Weights of a small contrastive image-text model: text encoder activation quick_gelu.
Rows from block 4 of the text encoder of a small contrastive image-text model, named by matrix and row number. Rows with one number belong to one neuron. Each number is 128 + 32 x the weight over its row's rms, rounded and kept within 0 to 255. All counts start at 0. Numbers have three digits each. After the name is the row's rms in percent of the matrix's.
After each neuron's rows are labels from the 100 texts, of 14976, where the neuron reaches its highest value: "tokens" is the input token at the peak. Only what is clearly more common there than usual is listed. The data: photos of plants and fungi (iNaturalist). In brackets: how many of the 100, against the usual share in percent.
# fc1: MLP up (text_encoder.blocks.4.mlp.fc1.weight, 960x320), inputs 80-159
# fc2: MLP down (text_encoder.blocks.4.mlp.fc2.weight, 320x960, transposed), outputs 80-159

fc1.513 086:130113210118149143157138156125067153164121093081117134101122117136140113097168195090138065168172097168145104133127133120124089086110106154138135123132151055130117108144146111128072175162124141128065074085134105105149162133159109116139075144
fc2.513 093:152171163176160095170153165151125108137121169149175121090182165111117121130150176112122152110135087089103153137114153112135143105146103114117161082113150060092123126125085123124179096144067114139161196139162101101111099066099163106108157094
tokens: "asterales" (37 vs 0.6); "dipsacales" (33 vs 0.2); "heath" (30 vs 0)

fc1.484 081:101155169189122152089134152185160131143137115166137147105163139155092113134114086105129140137146063110167153158159100167160143161091127183189109176192153152122166150131145130130139096082112102174164148145120164080167094186130118125134095116
fc2.484 081:139101169116091136143122111141101039129128081086126160124055126121119111121147131115159110131114152132084173069205099162095143092118150161146101154144196124167084157130167133104151086121120145129081090125123137097155088151082127144171091113
tokens: "cymbalaria" (35 vs 0); "wall" (27 vs 0); "pickerelweed" (26 vs 0); "polyporales" (12 vs 0.1)

fc1.591 082:178150154088055160135158129111136133124137139135109138074127146095166124128115099138118134128146145152090175129093096141075113107152143095086153140124096159153105134083143130157095097153096094133134075013163088118070181192156129108101112118
fc2.591 085:106149144080156141187108114139081151201152134130135122125130134167221095081125167146079105131083156135117104153163137092142163115040099124170106108144144113151135044152150105165111165087066128108162140064133107087180128120160111103117179193
tokens: "lichen" (40 vs 0); "sempervirens" (37 vs 0); "vinca" (23 vs 0)

fc1.113 105:136128078082097205149188099101115160188176078090140087163147091163136150150151134134104135137111174085154035112077104102133101109124106135076112154092092173121145124130134100161134120131189147111126124119129095104159177168164083100160122155
fc2.113 100:150102090120165150141164151104149113128147143173132108122128136065112115126109128156121131167137117090158170129122095150174178080148122139080112135170128112123187081100129097142143116141150120095136144112135186056143100107132105132198152129
tokens: "family" (100 vs 5.8)

fc1.319 104:150155147123128132120162149153129089138161153128071126158111106106102129123155147078147184092127133102083127158111162130089160145184153098157124143128156128147112156117103113110129112101071184110159077142087156191059121144183097152087103134
fc2.319 105:134168138145143119171146106147137054111129175103183145123138167113148119068125158116128102123123188147110139116107141119168117178105149122140161129100091077126120164082121117077137213053143084176183139138101125114140117106092123136159146131
tokens: "class" (91 vs 5.8); "liliopsida" (9 vs 0.5)

fc1.559 080:113128085167146088163129153066080148111065106131113130148174141171157144112099065148113120138146129133139116150148142098110123095137115061136074087126100120178149155121180189143154100174116181176135076091094134118132106183148163148103113122
fc2.559 113:090147072134146137113088102165124121170113149090177167145119133095115116109131081103135079095101105147098117120102135129079124123115076131108133108130144163117072133145104122098120078156121122154133080139152075214112122115111145079027081176
tokens: "," (79 vs 17.4); "equisetaceae" (21 vs 0)

fc1.475 105:177142129134103105113143079076159089180178109134120154098137090112104085138086123073132115096151120161071092101162088144087129183106158154151189078143121122125144146132134136153173105097173117119094121106141182140114126156121105098087165156
fc2.475 098:153183215084158107171132133159092142068126067096143115141150140111094125127096157192090096099188112064136153145105170172158149161036115157119098158163145144115087125104145162149149098114075102160111136098163156188135142118139083071111097133
tokens: "mustard" (36 vs 0); "maianthemum" (33 vs 0); "wineberry" (24 vs 0); "baccata" (7 vs 0)

fc1.186 082:126127115147173189135076131117118162105111119143167149122141140176119125127142208135080147116159091122108106170116132050152115108207163192153072149095086151092181127073166102132123119106134134168118135160074105105123108122138150107101086133
fc2.186 084:122150187154150112135123147128108139135071164110207160117126123094157129158146101157139083126140102142129138137064156163126121118137093137150122080135169130128162121140123153125142059153152132106187121087079149205127151145137094082152199155
tokens: "," (100 vs 17.4)

fc1.144 099:163059108089132160146041110192100006143097119182131175145159157094126175170096136124124136189196144168110162092142189091109161109106096131136095140130118122137136138157100156103107087097084113161078159122119112106105138134110120140157101128
fc2.144 090:139098119166107092113113143140187108150136157055131218119175059124145095107095111120094124116136171149122116155135139114124087117117139085141155158131074140156139116179077176107137149087225092164154061130114113181121130132133103159127145136
tokens: "class" (39 vs 5.8); "woods" (33 vs 0); "dryad's" (28 vs 0)

fc1.346 091:213114103157078139141141129139122144190175092175138131153166166227145185124112135145148187165156094158103133129048155142125151128123221101181151085131106118086190088169096127078118159095104126114115083137130159108149121168194093111123110130
fc2.346 097:119161127188110109098164117099077077135157100102078079090116105152148142114121143130156157164121142062069055137129151073071096126124146144083152174117121128143124149142162089141122116075160176097119183126117107121161108125135125132169114166
tokens: "family" (100 vs 5.8)

fc1.142 096:111171114086102126119137138108100080138154125121088148088116086151163086143116112143121116123107162150124118195093136168208138154124127139177110117144134155180117131126096142116107115084118144097076134122142132104136163171153151172151176102
fc2.142 097:101055150102119110150112118121081100147099129115109117147140043172141104194086118130084087081141153170122043153147106119166188150119109088137096113119142168202140146094106139149074132125127129100072171161053163132158141131101190171148127096
tokens: "cactus" (100 vs 0.1)

fc1.269 090:097105100143061106079116128069132143110096066131141113134128142107137058167141100145123149089142131101139122124092133107167145159136166153124194083132120141155090095122117132123167140170121134125189190119140165103153142115118158133119113106
fc2.269 098:132083157184165133126180124132107186143161106151154164161128130184058191174156097121138135153124142156173123076075128123060097115089166175088126140131170126094097109173169106138109067132130200147107181080145157139078088144066122172097137088
tokens: "cymbalaria" (35 vs 0); "bursa" (34 vs 0); "asplenium" (31 vs 0.1)

fc1.278 088:151179159108142152106175112121076118148136149189088119137171070134106144115127123152111092110136112155126095151123122113124089096148101140141086139105141163167138113091059111191102118213074120164052145124126176112138129134109156122112128142
fc2.278 087:098150073171146111145105129134177196170116096124146193127093183124168108062114111116151211083130113101063113110163146135140094131107139107109127189158155097159104171163111083091188120083138127192145075085115175086085170121143135109158145114
tokens: "asterales" (77 vs 0.6); "spot" (23 vs 0)

fc1.649 103:130084160153091154110173136140156154141149093132154140127168073150113114131112167122029114131203095096179181130111147127089139069097156080148070143139160089121081130186156149115159117119066131135123110122184136173106125107118092186156081108
fc2.649 102:117141109131201085123119142137118133092119086097171117135129118150132111146136093130152102175176076136130149116104102158125121099141096107141101180114099111147109103130130145154129108143115065117153170147132125131068139136150114132194175158
tokens: "altingiaceae" (36 vs 0); "droseraceae" (27 vs 0); "pacific" (25 vs 0); "polyporales" (12 vs 0.1)

fc1.39 096:172131110127107140152086143130185094193092117129134128136091139182149102116146171120120181125143126114136164146159128132175146115154122107076155192141048111145094170159141142125131068129102160145115128143079124140137091127097109178103107131
fc2.39 087:113078170132135050113052147114125188073000111189112123099154126175101167145130133140128109131136136141140125094138133184151132090203118077134062163123160128127132147165162149171069134110152141141124080162149152170100187198091116173153130114
tokens: "sonchus" (39 vs 0); "castor" (28 vs 0); "-" (22 vs 1.5); "asplenium" (11 vs 0.1)

fc1.667 077:142156133107134126135156163078145131124128133156086129129088103084100085150126075120155160064163093160084137087140168050152140122156143057166183195131136149135155151141118111128154093121080128136149141124147164176146175139141106140116143141
fc2.667 083:159097131105123126136185145153161098090115133116147113152123158109150153141119148101134114108175173093179091160134129169070163171154151094136136118081092086144179179095126127113144115116203125175152103089162132099183112097162089147184096140
tokens: "class" (100 vs 5.8)

fc1.589 078:160137114121112130130116174147137167159129112104060197146152136103058139092102169139094115151172152127143134158140129129170186122093096122120124175128112107127099181137138056102192101078159130153128098163086161133152104072140154121061130140
fc2.589 085:190078117130116108148175154118134088171066118118120104114127159101133143145118111066113160066170132155154124117152122242081102162171170087121121106175120121123149084130167099114093119191107096128166114119085186108156111193169158139170170143
tokens: "fabales" (100 vs 0.3)

fc1.438 147:108134082121111149098111109084128174168112174111168143138135088171110122148118122116109177082177126110097109112108151119194136144103174150037167160123110083054179113135189083101143130166126140165155137090154178177153166172123097150117091104
fc2.438 139:086127106090149121079118114040148116112112109139146127113176094140120088133140126151154140108146148127110131097090130098132078166114167162139116153119048164100169111128163146056115153160114131129132137137078096078083192152121127183139149133
tokens: "sonchus" (39 vs 0); "fullonum" (37 vs 0); "plantago" (16 vs 0); "phleum" (8 vs 0)

fc1.69 083:142162171092134084141139187082150134085128119089124136163156126076108152113046108183131139130162144078103119130132117126151110108092144096082166138131167111141093107058143175120152113093114132127132090182130139134160160102171122152127168096
fc2.69 088:129141121142166155078140136121154061153118065114131081101095130163121107124180151149085105161092153108136139163072067092166192134162147125146199121134129124081172130097115121126126105183119101155136128168036171142144102140100124170091124119
tokens: "fabales" (100 vs 0.3)

fc1.208 097:080142204206145182151134102153142105120076070193168109122134169122197151117089170116109176091161149161156114100119157173126148148140147134154149091157101172152092167109145092075170157145074134131100164118081145052141165149121049111119086162
fc2.208 093:103098121183094086126148084153162142086120099129119167126148165043102042127170082146120165113119137045080117157136091169086125181196155132127106122160093104074095150120124102076180085111113097127140127135128089112130103159096128142141118115
tokens: "spurge" (39 vs 0); "narrow" (26 vs 0); "pipsissewa" (18 vs 0); "lathyrus" (17 vs 0)

fc1.530 096:115096160145103035098126147106199127139145089112168180145129107086046101195097169129115064137143153060096175120096091144084129166155211165166167124147131095110086108126071113096169097068124092207178098162155174120159124188120165079116146175
fc2.530 086:154128171155098143124154154146067178150115154084171105135114107191093136109198125154107128107149138112152094078174070195097155158074112141082074104158160126162180105135143149088098146093154174121117117140147156163147094124075116134108154127
tokens: "caryophyllales" (42 vs 0.5); "order" (35 vs 5.8); "schidigera" (23 vs 0)

fc1.429 093:168151128112141125131087125127143111093135111104132119122088124211151100138104146168101125149139113134138158115093142153090065135178163124120142172086150138137156137101129139120086078123104151182081123133200192161110068205129141089141122053
fc2.429 095:123178174169037109188168089180107120175131169152121098102061117207138107074114136075138170130091112075123150133103165158099124082117072117116118111153089115114130182151128165106120134131143128134137183189123126137150093132131113133054167065
tokens: "agaricomycetes" (100 vs 0.1)

fc1.636 101:073120131138100179084122076121128107132171132093143156127084119132122128129184137067120122149111046125123102135138201098133098127157119138150087169104102142145117082109143134117129112142057126170108120153098139055108147076109141095175083122
fc2.636 106:123172126090152174183061107112113102092071157103096128074169123157110143177122100105122085135097184185136051104127132066115144054147201143115136071086172131134181120165110074160149155190144134103109138116137086096136132148114140123101140156
tokens: "johnswort" (41 vs 0); "scoparius" (36 vs 0); "tansy" (23 vs 0)

fc1.128 127:185055104126098139076112114123088154109120073138099088128150105136124155138141156144111177152086114146089106175109154126154114121089135127135105127163212135064152130117087130105095183129090149156076181130149116038128126194144143146118096060
fc2.128 131:110053126067113164123098112097167086164135145117092113156154126140158104152144177092114141073125131120105117148139103172081095137152100158113092179119121105158191138133198082181136131126156188093114146117148172030139143176115152098120124136
tokens: "family" (100 vs 5.8)

fc1.332 090:144111121143160116147076108107124096112142142169127078096106161178182045082140137087128058168125098132122142115156108113095176138126149198114173129132076133079141124132139125114151113073123079116119164183161160085148124142136160135184080080
fc2.332 086:117086096117055125139158128123169178156091142177135054115149139155065090170127119105143160125154119136123059118132050178080157118122163120116142132069171073150170129124090186147151151160140105103093126101175143197142096155076093138109099097
tokens: "caryophyllales" (43 vs 0.5); "asparagales" (39 vs 0.3); "green" (18 vs 0)

fc1.326 090:178084101108135132127126099104116144129172068108155142077152167130116151117160092130177160192128108095098112115172190167128182120107142126077147072126088127103164086113145093107091122193128167103177138125145117070101145095100166076103115128
fc2.326 090:161055136120161080174138134161154138148159118177057119167198149132155078122070115162144163138126146111119146058124160097101137140151182093160162165106123153098131102195105105095151114003160135173125121095131102088120091152170141160145115140
tokens: "family" (100 vs 5.8)

fc1.354 128:137104125214131151118110099120129081065127146115088130168098160174137101061108140189174128093113073135095161105102153111108146185103142086147095106127077095141114065132114151186162134078039097098165149109093120150153115113133116149185105181
fc2.354 121:122065036185118095134146119088150115104092071196093178158073129137108137113142122135109080128093124099139154147104095125124136168054121129106098086141066148160092114112127148145118084076182093109122087121119118135118128131165083153097136131
tokens: "polygonaceae" (100 vs 0.1)

fc1.90 091:130139084144091135122097132128133129144143083098087160026102165112120170131096135171163179105141161202082140214111176118148141103158119163183079135151088166115146135119110075136100116115139150162124122131115147132119082177109072102127121107
fc2.90 090:087103159115147112101121140181132096101128109128089101138135112142147117136108117118144150193136213145080177119159185129169118090106141173108145127113095087121079104095224101114143149180135111184116145194138088150091099166122086136128085098
tokens: "poales" (100 vs 0.1)

fc1.550 104:065115087109102097147120094140069131117164096111152149113088132123129175143187172138127146150165134161118165126112153168132154078144150128107113115173143165082101114144201116105099095132154107164085112090167074094043135143139153113196165089
fc2.550 103:103109135158123138194133163200091117115136095133091133105154109146104132093139193140130106196120145107143147135094146101128151100100084170139131192135137157126151114126115160107139102108122159149172123136200057065117151150140142157166135077
tokens: "rosales" (44 vs 0.4); "ericales" (41 vs 0.3); "cornales" (15 vs 0)

fc1.637 094:125153149111076147087116155127122163134111153168137143137192100149096089138118097116152080109153143172118080155144202071219063126101159125107111123161132123108087116096188115173167152113125126208095143138128141092124124095200147141119094130
fc2.637 104:096127138133195151080144052104119099107126193090145087117144166128122114109102107181129074102088118154132167146073133096059124120096095143075108165118160132129097108143177111119136157211071192158160095132154095086202120117111132141153119192
tokens: "asterales" (100 vs 0.6)

fc1.415 097:142112132146153097112078132129184172104145182135130097105101131109126061139148173074125094114106120127122088155125082177095140112160126118166148119141139228103115151074134190176140168141111127141204163119109174167122167075141175150147137112
fc2.415 099:127059041102136164173070101169068118148143179121113072077113130129100067089106163118162101120086161152178136154129110146142128092172179172127139076102132173202108126114117177164115106138138152123103216164179156116159133149110095173134072089
tokens: "climbing" (39 vs 0); "in" (19 vs 0); "pea" (17 vs 0); "fodder" (16 vs 0)

fc1.261 097:079164148162102082111175181138070146133172178146073138178187106151138160113079104103098118125159167093127114101097131140199139111113102145211137120084111135145107137187134074117099168076093118183137151067103141162129146113105120135100121125
fc2.261 089:103098134172121099168147122141174113129089172134081143066114143155138103095176173123150132101161121157125081154111172100127146193126120207109129127187083088117194119127111141120202157132128063106088153170115101097104100073119140143119110064
tokens: "cactus" (100 vs 0.1)

fc1.99 108:075124111159092146144126183145121107067216146161124091102079092154208066126169059128157148126125084189149037113136168140084109142091133122208089160121077179124066140099145094106128127120138154141209125115141098081135114137156151088125080103
fc2.99 115:126123117131165111153145119151166179130117155114107129110137144156168112128133179183141143112172130192154116086128188115118134139040145170117142113115088192141179119140130144143130114175133177080121174141096133096092115134135097130100097127
tokens: "cactus" (28 vs 0.1); "californica" (25 vs 0); "cylindropuntia" (25 vs 0.1); "rim" (22 vs 0)

fc1.597 102:213122153146108146107138121100167134115150152115154100142115148138094141120073175140169159178144076146131137101162128100106094121107136177155155162122093144060144140107116090098157159176120199068129075139183116130149125139161131138115139142
fc2.597 108:109114080175141160177216121107127091123092145186103096127146133094106120034142120171106163181122170164143155148107101149133098130192129109114158149152094137038139095183145097183170047114095169151121114139067150150141144088137135126151101040
tokens: "fabales" (100 vs 0.3)

fc1.3 074:169107141125098103079104082128152224127085147171201123126137174144123165095089160135156091165116130181112140149151183165166168094101117163142125145172138197133152145093085164073072106156142104119094153129159095099112132165174141094140110120
fc2.3 088:152197128134141142143079157147122135151143138095164132127135185136118084132096121116156108135134117104098163148109113121084143144154075087156125138101135083149071103146133114160125109158139087177165142165130134179148134114137121131135045146
tokens: "," (100 vs 17.4)

fc1.215 075:179123087179109168192112130097136163098115135196111095118186104192158133165099137171125139073126123118072152093105121121128149154147131175077078071118155191155152175124122149150093151115172081097155150187125109103125088098091137160141167106
fc2.215 079:118145181143127165104125150157100093102132115092057134134095144114183155116175114160109150158121085117109070153133209128097121152076082088165112170137144129155121121062140168144157117099149152123211177118111071094166107124147128134137172067
tokens: "cactus" (100 vs 0.1)

fc1.204 106:159105180099097100079118122144110184129138137127118147153110084122167088097100114147129159085138086183108084124143177082147095131124132133122065120122158131077123154077140072181141165171111130188114110158129116114168160117108100142124176141
fc2.204 099:148086048125138144119099136069155103088081116131102091091150065168153100172095117090160182112119051111118138125128106088160117132107135189119070100128135142090114143142146123189151192137124131101105180148111169074141172090138119125158133189
tokens: "sonchus" (83 vs 0); "asterales" (17 vs 0.6)

fc1.50 103:080151135080169156129086188081167159128119158117113086140101101113154121102106135098139092117138128141136091110123099132204112101164107097083116133141123105131222185106192134153112134119128087181082185119124190107162180096112121124121124158
fc2.50 107:115152098173132193133078179085166143117121153171129128096148131154068089199092055095111111132132117097088134097104121167115095141141145157152111116070109159099196139143164163165104136155093112083106161130148078121111100116109092088079110134
tokens: "sonchus" (64 vs 0); "urbanum" (36 vs 0)

fc1.430 094:161130212131105100127096119120098188137121150108167154113139130142120121109151113134130084101127108189127142123094183100114143129108118111075168147136079037136144122148107141062084104170184111086141155168119174164138101149180106126107113134
fc2.430 087:083164114114140144109088155149105089111109181141146168141095097064163146125114130155124102104135146110118136143112191126189217132102098145137093161097111170176180180149105133102162089123143142111171165197133094124188147115065136121156115128
tokens: "aurantiaca" (35 vs 0); "tropaeolum" (22 vs 0); "papaveraceae" (22 vs 0.1); "gentianales" (21 vs 0.2)

fc1.164 084:155157126174134094150097131145170115145156102157118132159183122142105139173120104134138167145150082143184144071145171128067073124109130133128132100131192121172057140164065142134128094124108148098054121131174173083165075139093160097143146112
fc2.164 085:154136099092123083152127180128140184094119149154133184117065114113112130156116167086141052111095129180079128110067148122079086097113054101112179143117130127085113131134128128147144111180125095093107060119161111196099164068154117139181122179
tokens: "jumping" (30 vs 0); "lungwort" (25 vs 0); "field" (24 vs 0.1); "nasturtium" (21 vs 0)

fc1.500 103:129117140171103142101059114069121068112165119144165148099125092139100139086112185111112180100199115152110090126150149168078103097079101171136084124135099109140140135140093121099151126146124126136193116068124138126137087153177153132121119117
fc2.500 100:094060117104147089100161144109119160100087108121140102107115113143111157141078135170130075129097117134127140115128145145190122132149109156090140143145117106098140130173105106074085149171158115170146165092069149125175149078119113152100152102
tokens: "erythronium" (42 vs 0); "cicutarium" (33 vs 0); "maculata" (25 vs 0)

fc1.481 099:132094173145112107116158119155113165118123133154104115120143145149096171096127144113135161155136110184127131144198082109149126137196090162140114121094150123142103141145130159070105150123138092143165105095115170121119085154131130110158112163
fc2.481 096:141152122131169122163058108107153163089115165118159160105147115127123159107139151090099090130144102094145113144188125113216100116152156117186164118057126137058094121141137164158140129080080107147100072109137105092144195136169123116094130170
tokens: "spurge" (60 vs 0); "matricaria" (24 vs 0); "fabaceae" (16 vs 0.3)

fc1.570 090:119182108131083131157131118076125164160125176172147150111153133175125076081112129151140108096111115141105146119180123076128125090112042072151093129092178151102103128146132119084131121133142145144064123117083075134148168087136126118125125165
fc2.570 092:148069107138150192096130081145183092161081152082109126090147188099110100119092115157117180153124097141098144096054114111137118131181193207131080114070129136090136106161081141164128170058144115155134151139123203114118093084147076117122124100
tokens: "," (66 vs 17.4); "cornus" (34 vs 0)

fc1.512 070:115120142172133125183160128134069152111120164164131142149173197110125172187108061122140119152167174113158103132099134128112096174142110137134111135140100136137151110086107117104089125172130147180098089124099122074121167107183140081107121129
fc2.512 096:150159151164084096124112123146098130147062141120152192158114113083115103139096108142119123134109100139097183155119153109168131103123098129176160153183087186093083126159166145099124097179089096140117111146104070206084142103148113124089071158
tokens: "," (100 vs 17.4)

fc1.396 115:123109173096141125127109173176136131138206129156117145205127117164154102119102117103204131176183175113051103123099121122174090139169073125178170113081148148144144065102155091121138171174117139199130118141142088048139137124122108122110088123
fc2.396 107:182066119076168143153101153167133144130121151160075096190056113139121121128139101129153091069080127211118149127069147158172119173070138115120104108137140170119100094155098122110180104152117133129119185136165117052086136101159113103174109085
tokens: "family" (65 vs 5.8); "cymbalaria" (35 vs 0)

fc1.573 096:156156102118086057084085120107128124133131135138132148120104100143095083136138071168127178092121141126112087109143100126138108166123129147105160121080135087121147125157161116113118076156154083176091125132164112127163111102178089066126091078
fc2.573 089:046121112097073131130099150090146096124087118148109160122115222122144153162092064153083127151104116122089126119055146107131130133067144137116108166117092124150114154132136092136121151185135138178142122167136144124110123116164152114087085115
tokens: "agaricomycetes" (100 vs 0.1)

fc1.594 112:084152112079168131163147074099045165111130104128112162042151155106149120123201156197224084141085098191152142127132135120163157101119149048124092132176186098150158131078061159122137098136131162191096102136112120114122128124130181094105178155
fc2.594 110:117067116094146093140131112111145102147143095099147144143072145140088056162123161166142088106117101112159167107107166164161097047145107091110114168117140130152121134093139087114148108129131158189106172140120076152098129125135166162149137140
tokens: "rosales" (44 vs 0.4); "magnoliopsida" (39 vs 4.6); "ranunculales" (17 vs 0.2)

fc1.95 087:120177179167123122190160147086097118159159176140128098069136093185112141123146095108148138071082115128134114112081156166127091087091155099167092121121146087116115160136154178164127140132136141110199169129151098160111122145183162177151118104
fc2.95 086:102103087161154128125119127111113189179070136109139143109123117081119100155131144098118147174141155139127155114151088177116139137156080136108086116103145179107120117083124154105078188103125135173149173099100090213111149131102212103087090095
tokens: "cactus" (100 vs 0.1)

fc1.690 104:126093113105171170108093121132133134140106151164141138101142158131122139037177180143107087142138116103147094133108085135105170161117071084200128113094121126209187112155129156142159084100142126180133120087196113152128154130163128118134113130
fc2.690 094:238079132135185105154122161149106151188126101105138161135128121148114117114133069117192138086163155130124119116195102083115154126093128072145138140141174165156143146154162152142140069132156084078140120088205133128090114096127135126173103131
tokens: "sylvestris" (29 vs 0); "lamiales" (28 vs 0.4); "-" (22 vs 1.5); "daisy" (21 vs 0)

fc1.233 099:108146081099163126117138195113117160054139119140101112126090138123151151170161086107060145120158076107135151096139179124160112103097107127177102154147131127194192133136171128123097129143153184136141142062121135111179131125164103156110072080
fc2.233 113:112115157146173163123170155153148098100119164152188109095160055130153145089115094115138154123158183125102148105091179094118120112164121161156124128143100190181124128169149129163162097100125136141123156115170093076115095172102133090140177156
tokens: "asterales" (33 vs 0.6); "silverleaf" (26 vs 0); "alfalfa" (25 vs 0); "crow" (16 vs 0)

fc1.508 098:081168099140147115078093139138126071165190073112123105092123137149184135116120142132119130133081126143088153141168144151127108165173139168122090186110068192180186140083127103166168060212149134117129099084169178130144181138093119094121149055
fc2.508 091:118099114182140125116136122102085107103124104166162117096108107113172094162162128106112147140104179137111132094090123126069172179104216159115141159149097142175133080117173186165079121158229159129137149199096129122097122158057089104157148066
tokens: "cactus" (77 vs 0.1); "buckhorn" (23 vs 0)

fc1.282 094:153142157109121120090181125090153108124097114105095082121123136120149139108182160145171136176122136102122113116149077136091115176082143121147138096194111116130073131111076074131175122075080125131161154102135164128117157141176119111117147164
fc2.282 094:156164124087122131115123115090113108064126152090149125120145160119165116150151143139141085155140136144116114178137098125149167098147143155166110115143143088115105112154109143098154100078165115179169097142132056162183113094152117135099147052
tokens: "erythronium" (42 vs 0); "solanaceae" (23 vs 0.1); "asparagales" (22 vs 0.3); "dicentra" (13 vs 0)

fc1.364 111:200131078141097126143128109119146191070159129125119118137137045066137142093079169130156121168140101143124092182130142125133093105077133146101161101173104089133129112103137132103130063155120073165171096110114166118155078103128172180087112104
fc2.364 104:086118114176107128133103145148138126084092131113094157149120140083161127175126132135109107100193165087108098118115079148087134080104147113160183123157074066092115053166148132159083090130187152171120100111144158147112108117118143174191145097
tokens: "fabales" (49 vs 0.3); "solanaceae" (39 vs 0.1); "commelinales" (12 vs 0)

fc1.466 105:160161114075131095181150156072108085122127103158092181096115148115099144119112196186141112178152104160204193129111166107114133105108170092113144127132085110083091062181179118095189135130103127151154149113094165102173111148125120072117120108
fc2.466 109:099142146144178161103177136087085130132142141176075149062081112105097088125156118166154147124106139110138142163124117144124136118127122159087152158118113076069122088160192060130125175100090130110123113120072144195146149087123186149167093126
tokens: "fabales" (72 vs 0.3); "ericales" (28 vs 0.3)

fc1.543 101:102161138099154097199159088065155138174124135142122081120119163163130178106156108073105116178127164094140088105106155141129130099124086107145095132131144086098088164136094131120130057171060095093109102146179153073146158112111137124161136019
fc2.543 118:164117185144120060132136137177111068150130132083101155158059134160163029124123113142129113073118115192082092110167140117078069187164086120102130100085151124177183116135137123176079106149097131165139168120106206112143174141149160115158202069
tokens: "fabales" (100 vs 0.3)

fc1.77 088:133107118079107173075115073138133156177122098181092078088099091180086143121121084193146110164069109060127137166078140103172125143146134152174080107179161137106180098166129086159129181072124166148139153152187150109154085154124170166125091161
fc2.77 093:103095119153110130116102076103152109114159059153073084098127169174144131107119110137114142143109126069112116143110109064115105054153170147065159145090137097095130104153140101097130145062163161110073155151157184076128112112158114083180166067
tokens: "family" (100 vs 5.8)

fc1.263 096:117146115156096122114079137127122134131124229114126092129137135154179113109129130125168139077124183106103114175095123182073144203110124169094099108195118215129136135133175149118126099149132157132122135104127176156141088166143123120188153116
fc2.263 094:106155114126141112168119135133119080115142178143138165088124105157071150115103098124151102132100138202142077133159115132118165111174097110099138041130070089172133092111192084119063099120127212111116093119131099107092158090138081147140089131
tokens: "beech" (60 vs 0); "moosewood" (40 vs 0)

fc1.643 083:084119153131116122114174157134126086118145106116074131113157197120089135150159104190114137064135151128124104117122186180172110120134132134128143140104165169123082097176147102090154184142180128147091181052149140065074136118128162113074097128
fc2.643 091:093077086161108140114115149126089127154129140140132119086134149131111152114140121119156168099138086141112112111114113090090160085110151190120121173145087042186131103119136091100146156131093106084157087116080075110178125103134148114123105128
tokens: "poales" (100 vs 0.1)

fc1.7 088:128135109119124131151192136099076178165126111137043191129100170112161157125119095102133199105215125122144104151155138151143187128127185099184162111100103109157172142129132106038085155185104136112172130123137182178148088155117085168125124121
fc2.7 100:150137116165053092099147129171146043116134148127144085162066124137108117144112137131079130099130153105129068095114122162123068159144168102103092124124111149149102178119162129122138174106174092100124108160137145099161121107149112112202151125
tokens: "class" (75 vs 5.8); "agaricomycetes" (25 vs 0.1)

fc1.390 087:108068132170175138121148111200053085134167148187149131123117127129100195124108126079115092142212088125152079123119172131192153160110103151145117154159146097200117139182138068077162094159128151149115104152081150123115137052193113119186139142
fc2.390 088:123102140109093146077122116103167109116133096099150086175144171125112102166085139117167096192113153137115140089117140197161133094128136159148125140071117125178166107140136158134099169146187139117106133139120048100122125157114137172153075186
tokens: "class" (56 vs 5.8); "spicebush" (44 vs 0)

fc1.75 093:160170156137119177117136158170163167114096121114136151107151148102137105136159164105105101171061127128111138111082172165165154162088083094137126168134198117183130074132173104147094081117096110114098186109127087113155112136135133057166079191
fc2.75 095:152087114140167205150120124133169115092086133104113152160154141135096126119137032138128175116152100118084227145149162124094184166060119130134090129099069132099129128145163105125148129106176120151089128107179111148161098129151086110094150215
tokens: "polygonaceae" (63 vs 0.1); "araceae" (37 vs 0.1)

fc1.1 120:118096174146150148134127044140136106150092179189103168154149130152096110095144159123092112129104097072126156157167106081150185104197168122095140161133129148157137092116158124157140151135183094137132084127188202138136142137114112101146140060
fc2.1 109:161146119101112149148126102165094129126164117123165148170184197166108144139122131101123127146159098166105120156164094103159189153178191155138121174155112160116154154110080200198155121171149102133146124117156144133102155087131088122192101081
tokens: "caryophyllales" (47 vs 0.5); "asparagales" (31 vs 0.3)

fc1.167 085:143107187105132163125110141131084190132122101124112091139158174187121116178147082120083058133154162159084162133172174158151162088089135110151110158134110133159159114060138190054142062223074153172135136131124110142098142167105170142080095088
fc2.167 112:084172099101121111090072106150095117145130205076188178156134169124094163078161137178121106127099087137125115110095147071081049132156119090140107151124124145094136090136088097142144085112157131191147109176105151168111131152146147109095072120
tokens: "," (86 vs 17.4); "clavatum" (14 vs 0)

fc1.580 113:143081132145147167155134162142126115131157163139082080101119095065104195127122123130072142049128150171144122056113119126074112185129138137060098128103083093121158123135084146125139099096105104128097060142188108092088148144183139140168128061
fc2.580 108:154190149119136137127192189120152087136127104195132209115140153088127131053075115080074086168096119121148113098187092158142154147098131148087187135179107140139161117074188159136169145118117135192135078136202141106117097195157134140123180083
tokens: "lichen" (52 vs 0); "petty" (28 vs 0); "hornbeam" (20 vs 0)

fc1.586 096:171069100148124116099082111103097174160167042102120092094117150156093142070122129133176151166103163101150131139100105093119135079180136163107093129160146144114098150174145110178145193041146131112114185134167147048107150133176101115119133142
fc2.586 136:136082126106070144149103092104136156132162062139076093076159139105127096126112151096156190139116161128126054125106117076112065099145185116154110125149142081132144094090109136163115166084139190118129163160114195067157141177156090114160095099
tokens: "family" (100 vs 5.8)

fc1.46 077:110085114143079105113121115147113113051163122138178113147140147124131126153152173117092145148177108126113073136146129178151149149103079105095122126154150102151147076147144130174145107203074200131143117209053057154162149153144102142090033086
fc2.46 084:151144101063173126174146086129146065192089108192086095117127088116099194116142106141088094190067134146183040122091120060090079163058153141095183086093160126154163098096144144128137088127119074134062148093077102161152100121102146098138153144
tokens: "johnswort" (41 vs 0); "scoparius" (36 vs 0); "poales" (23 vs 0.1)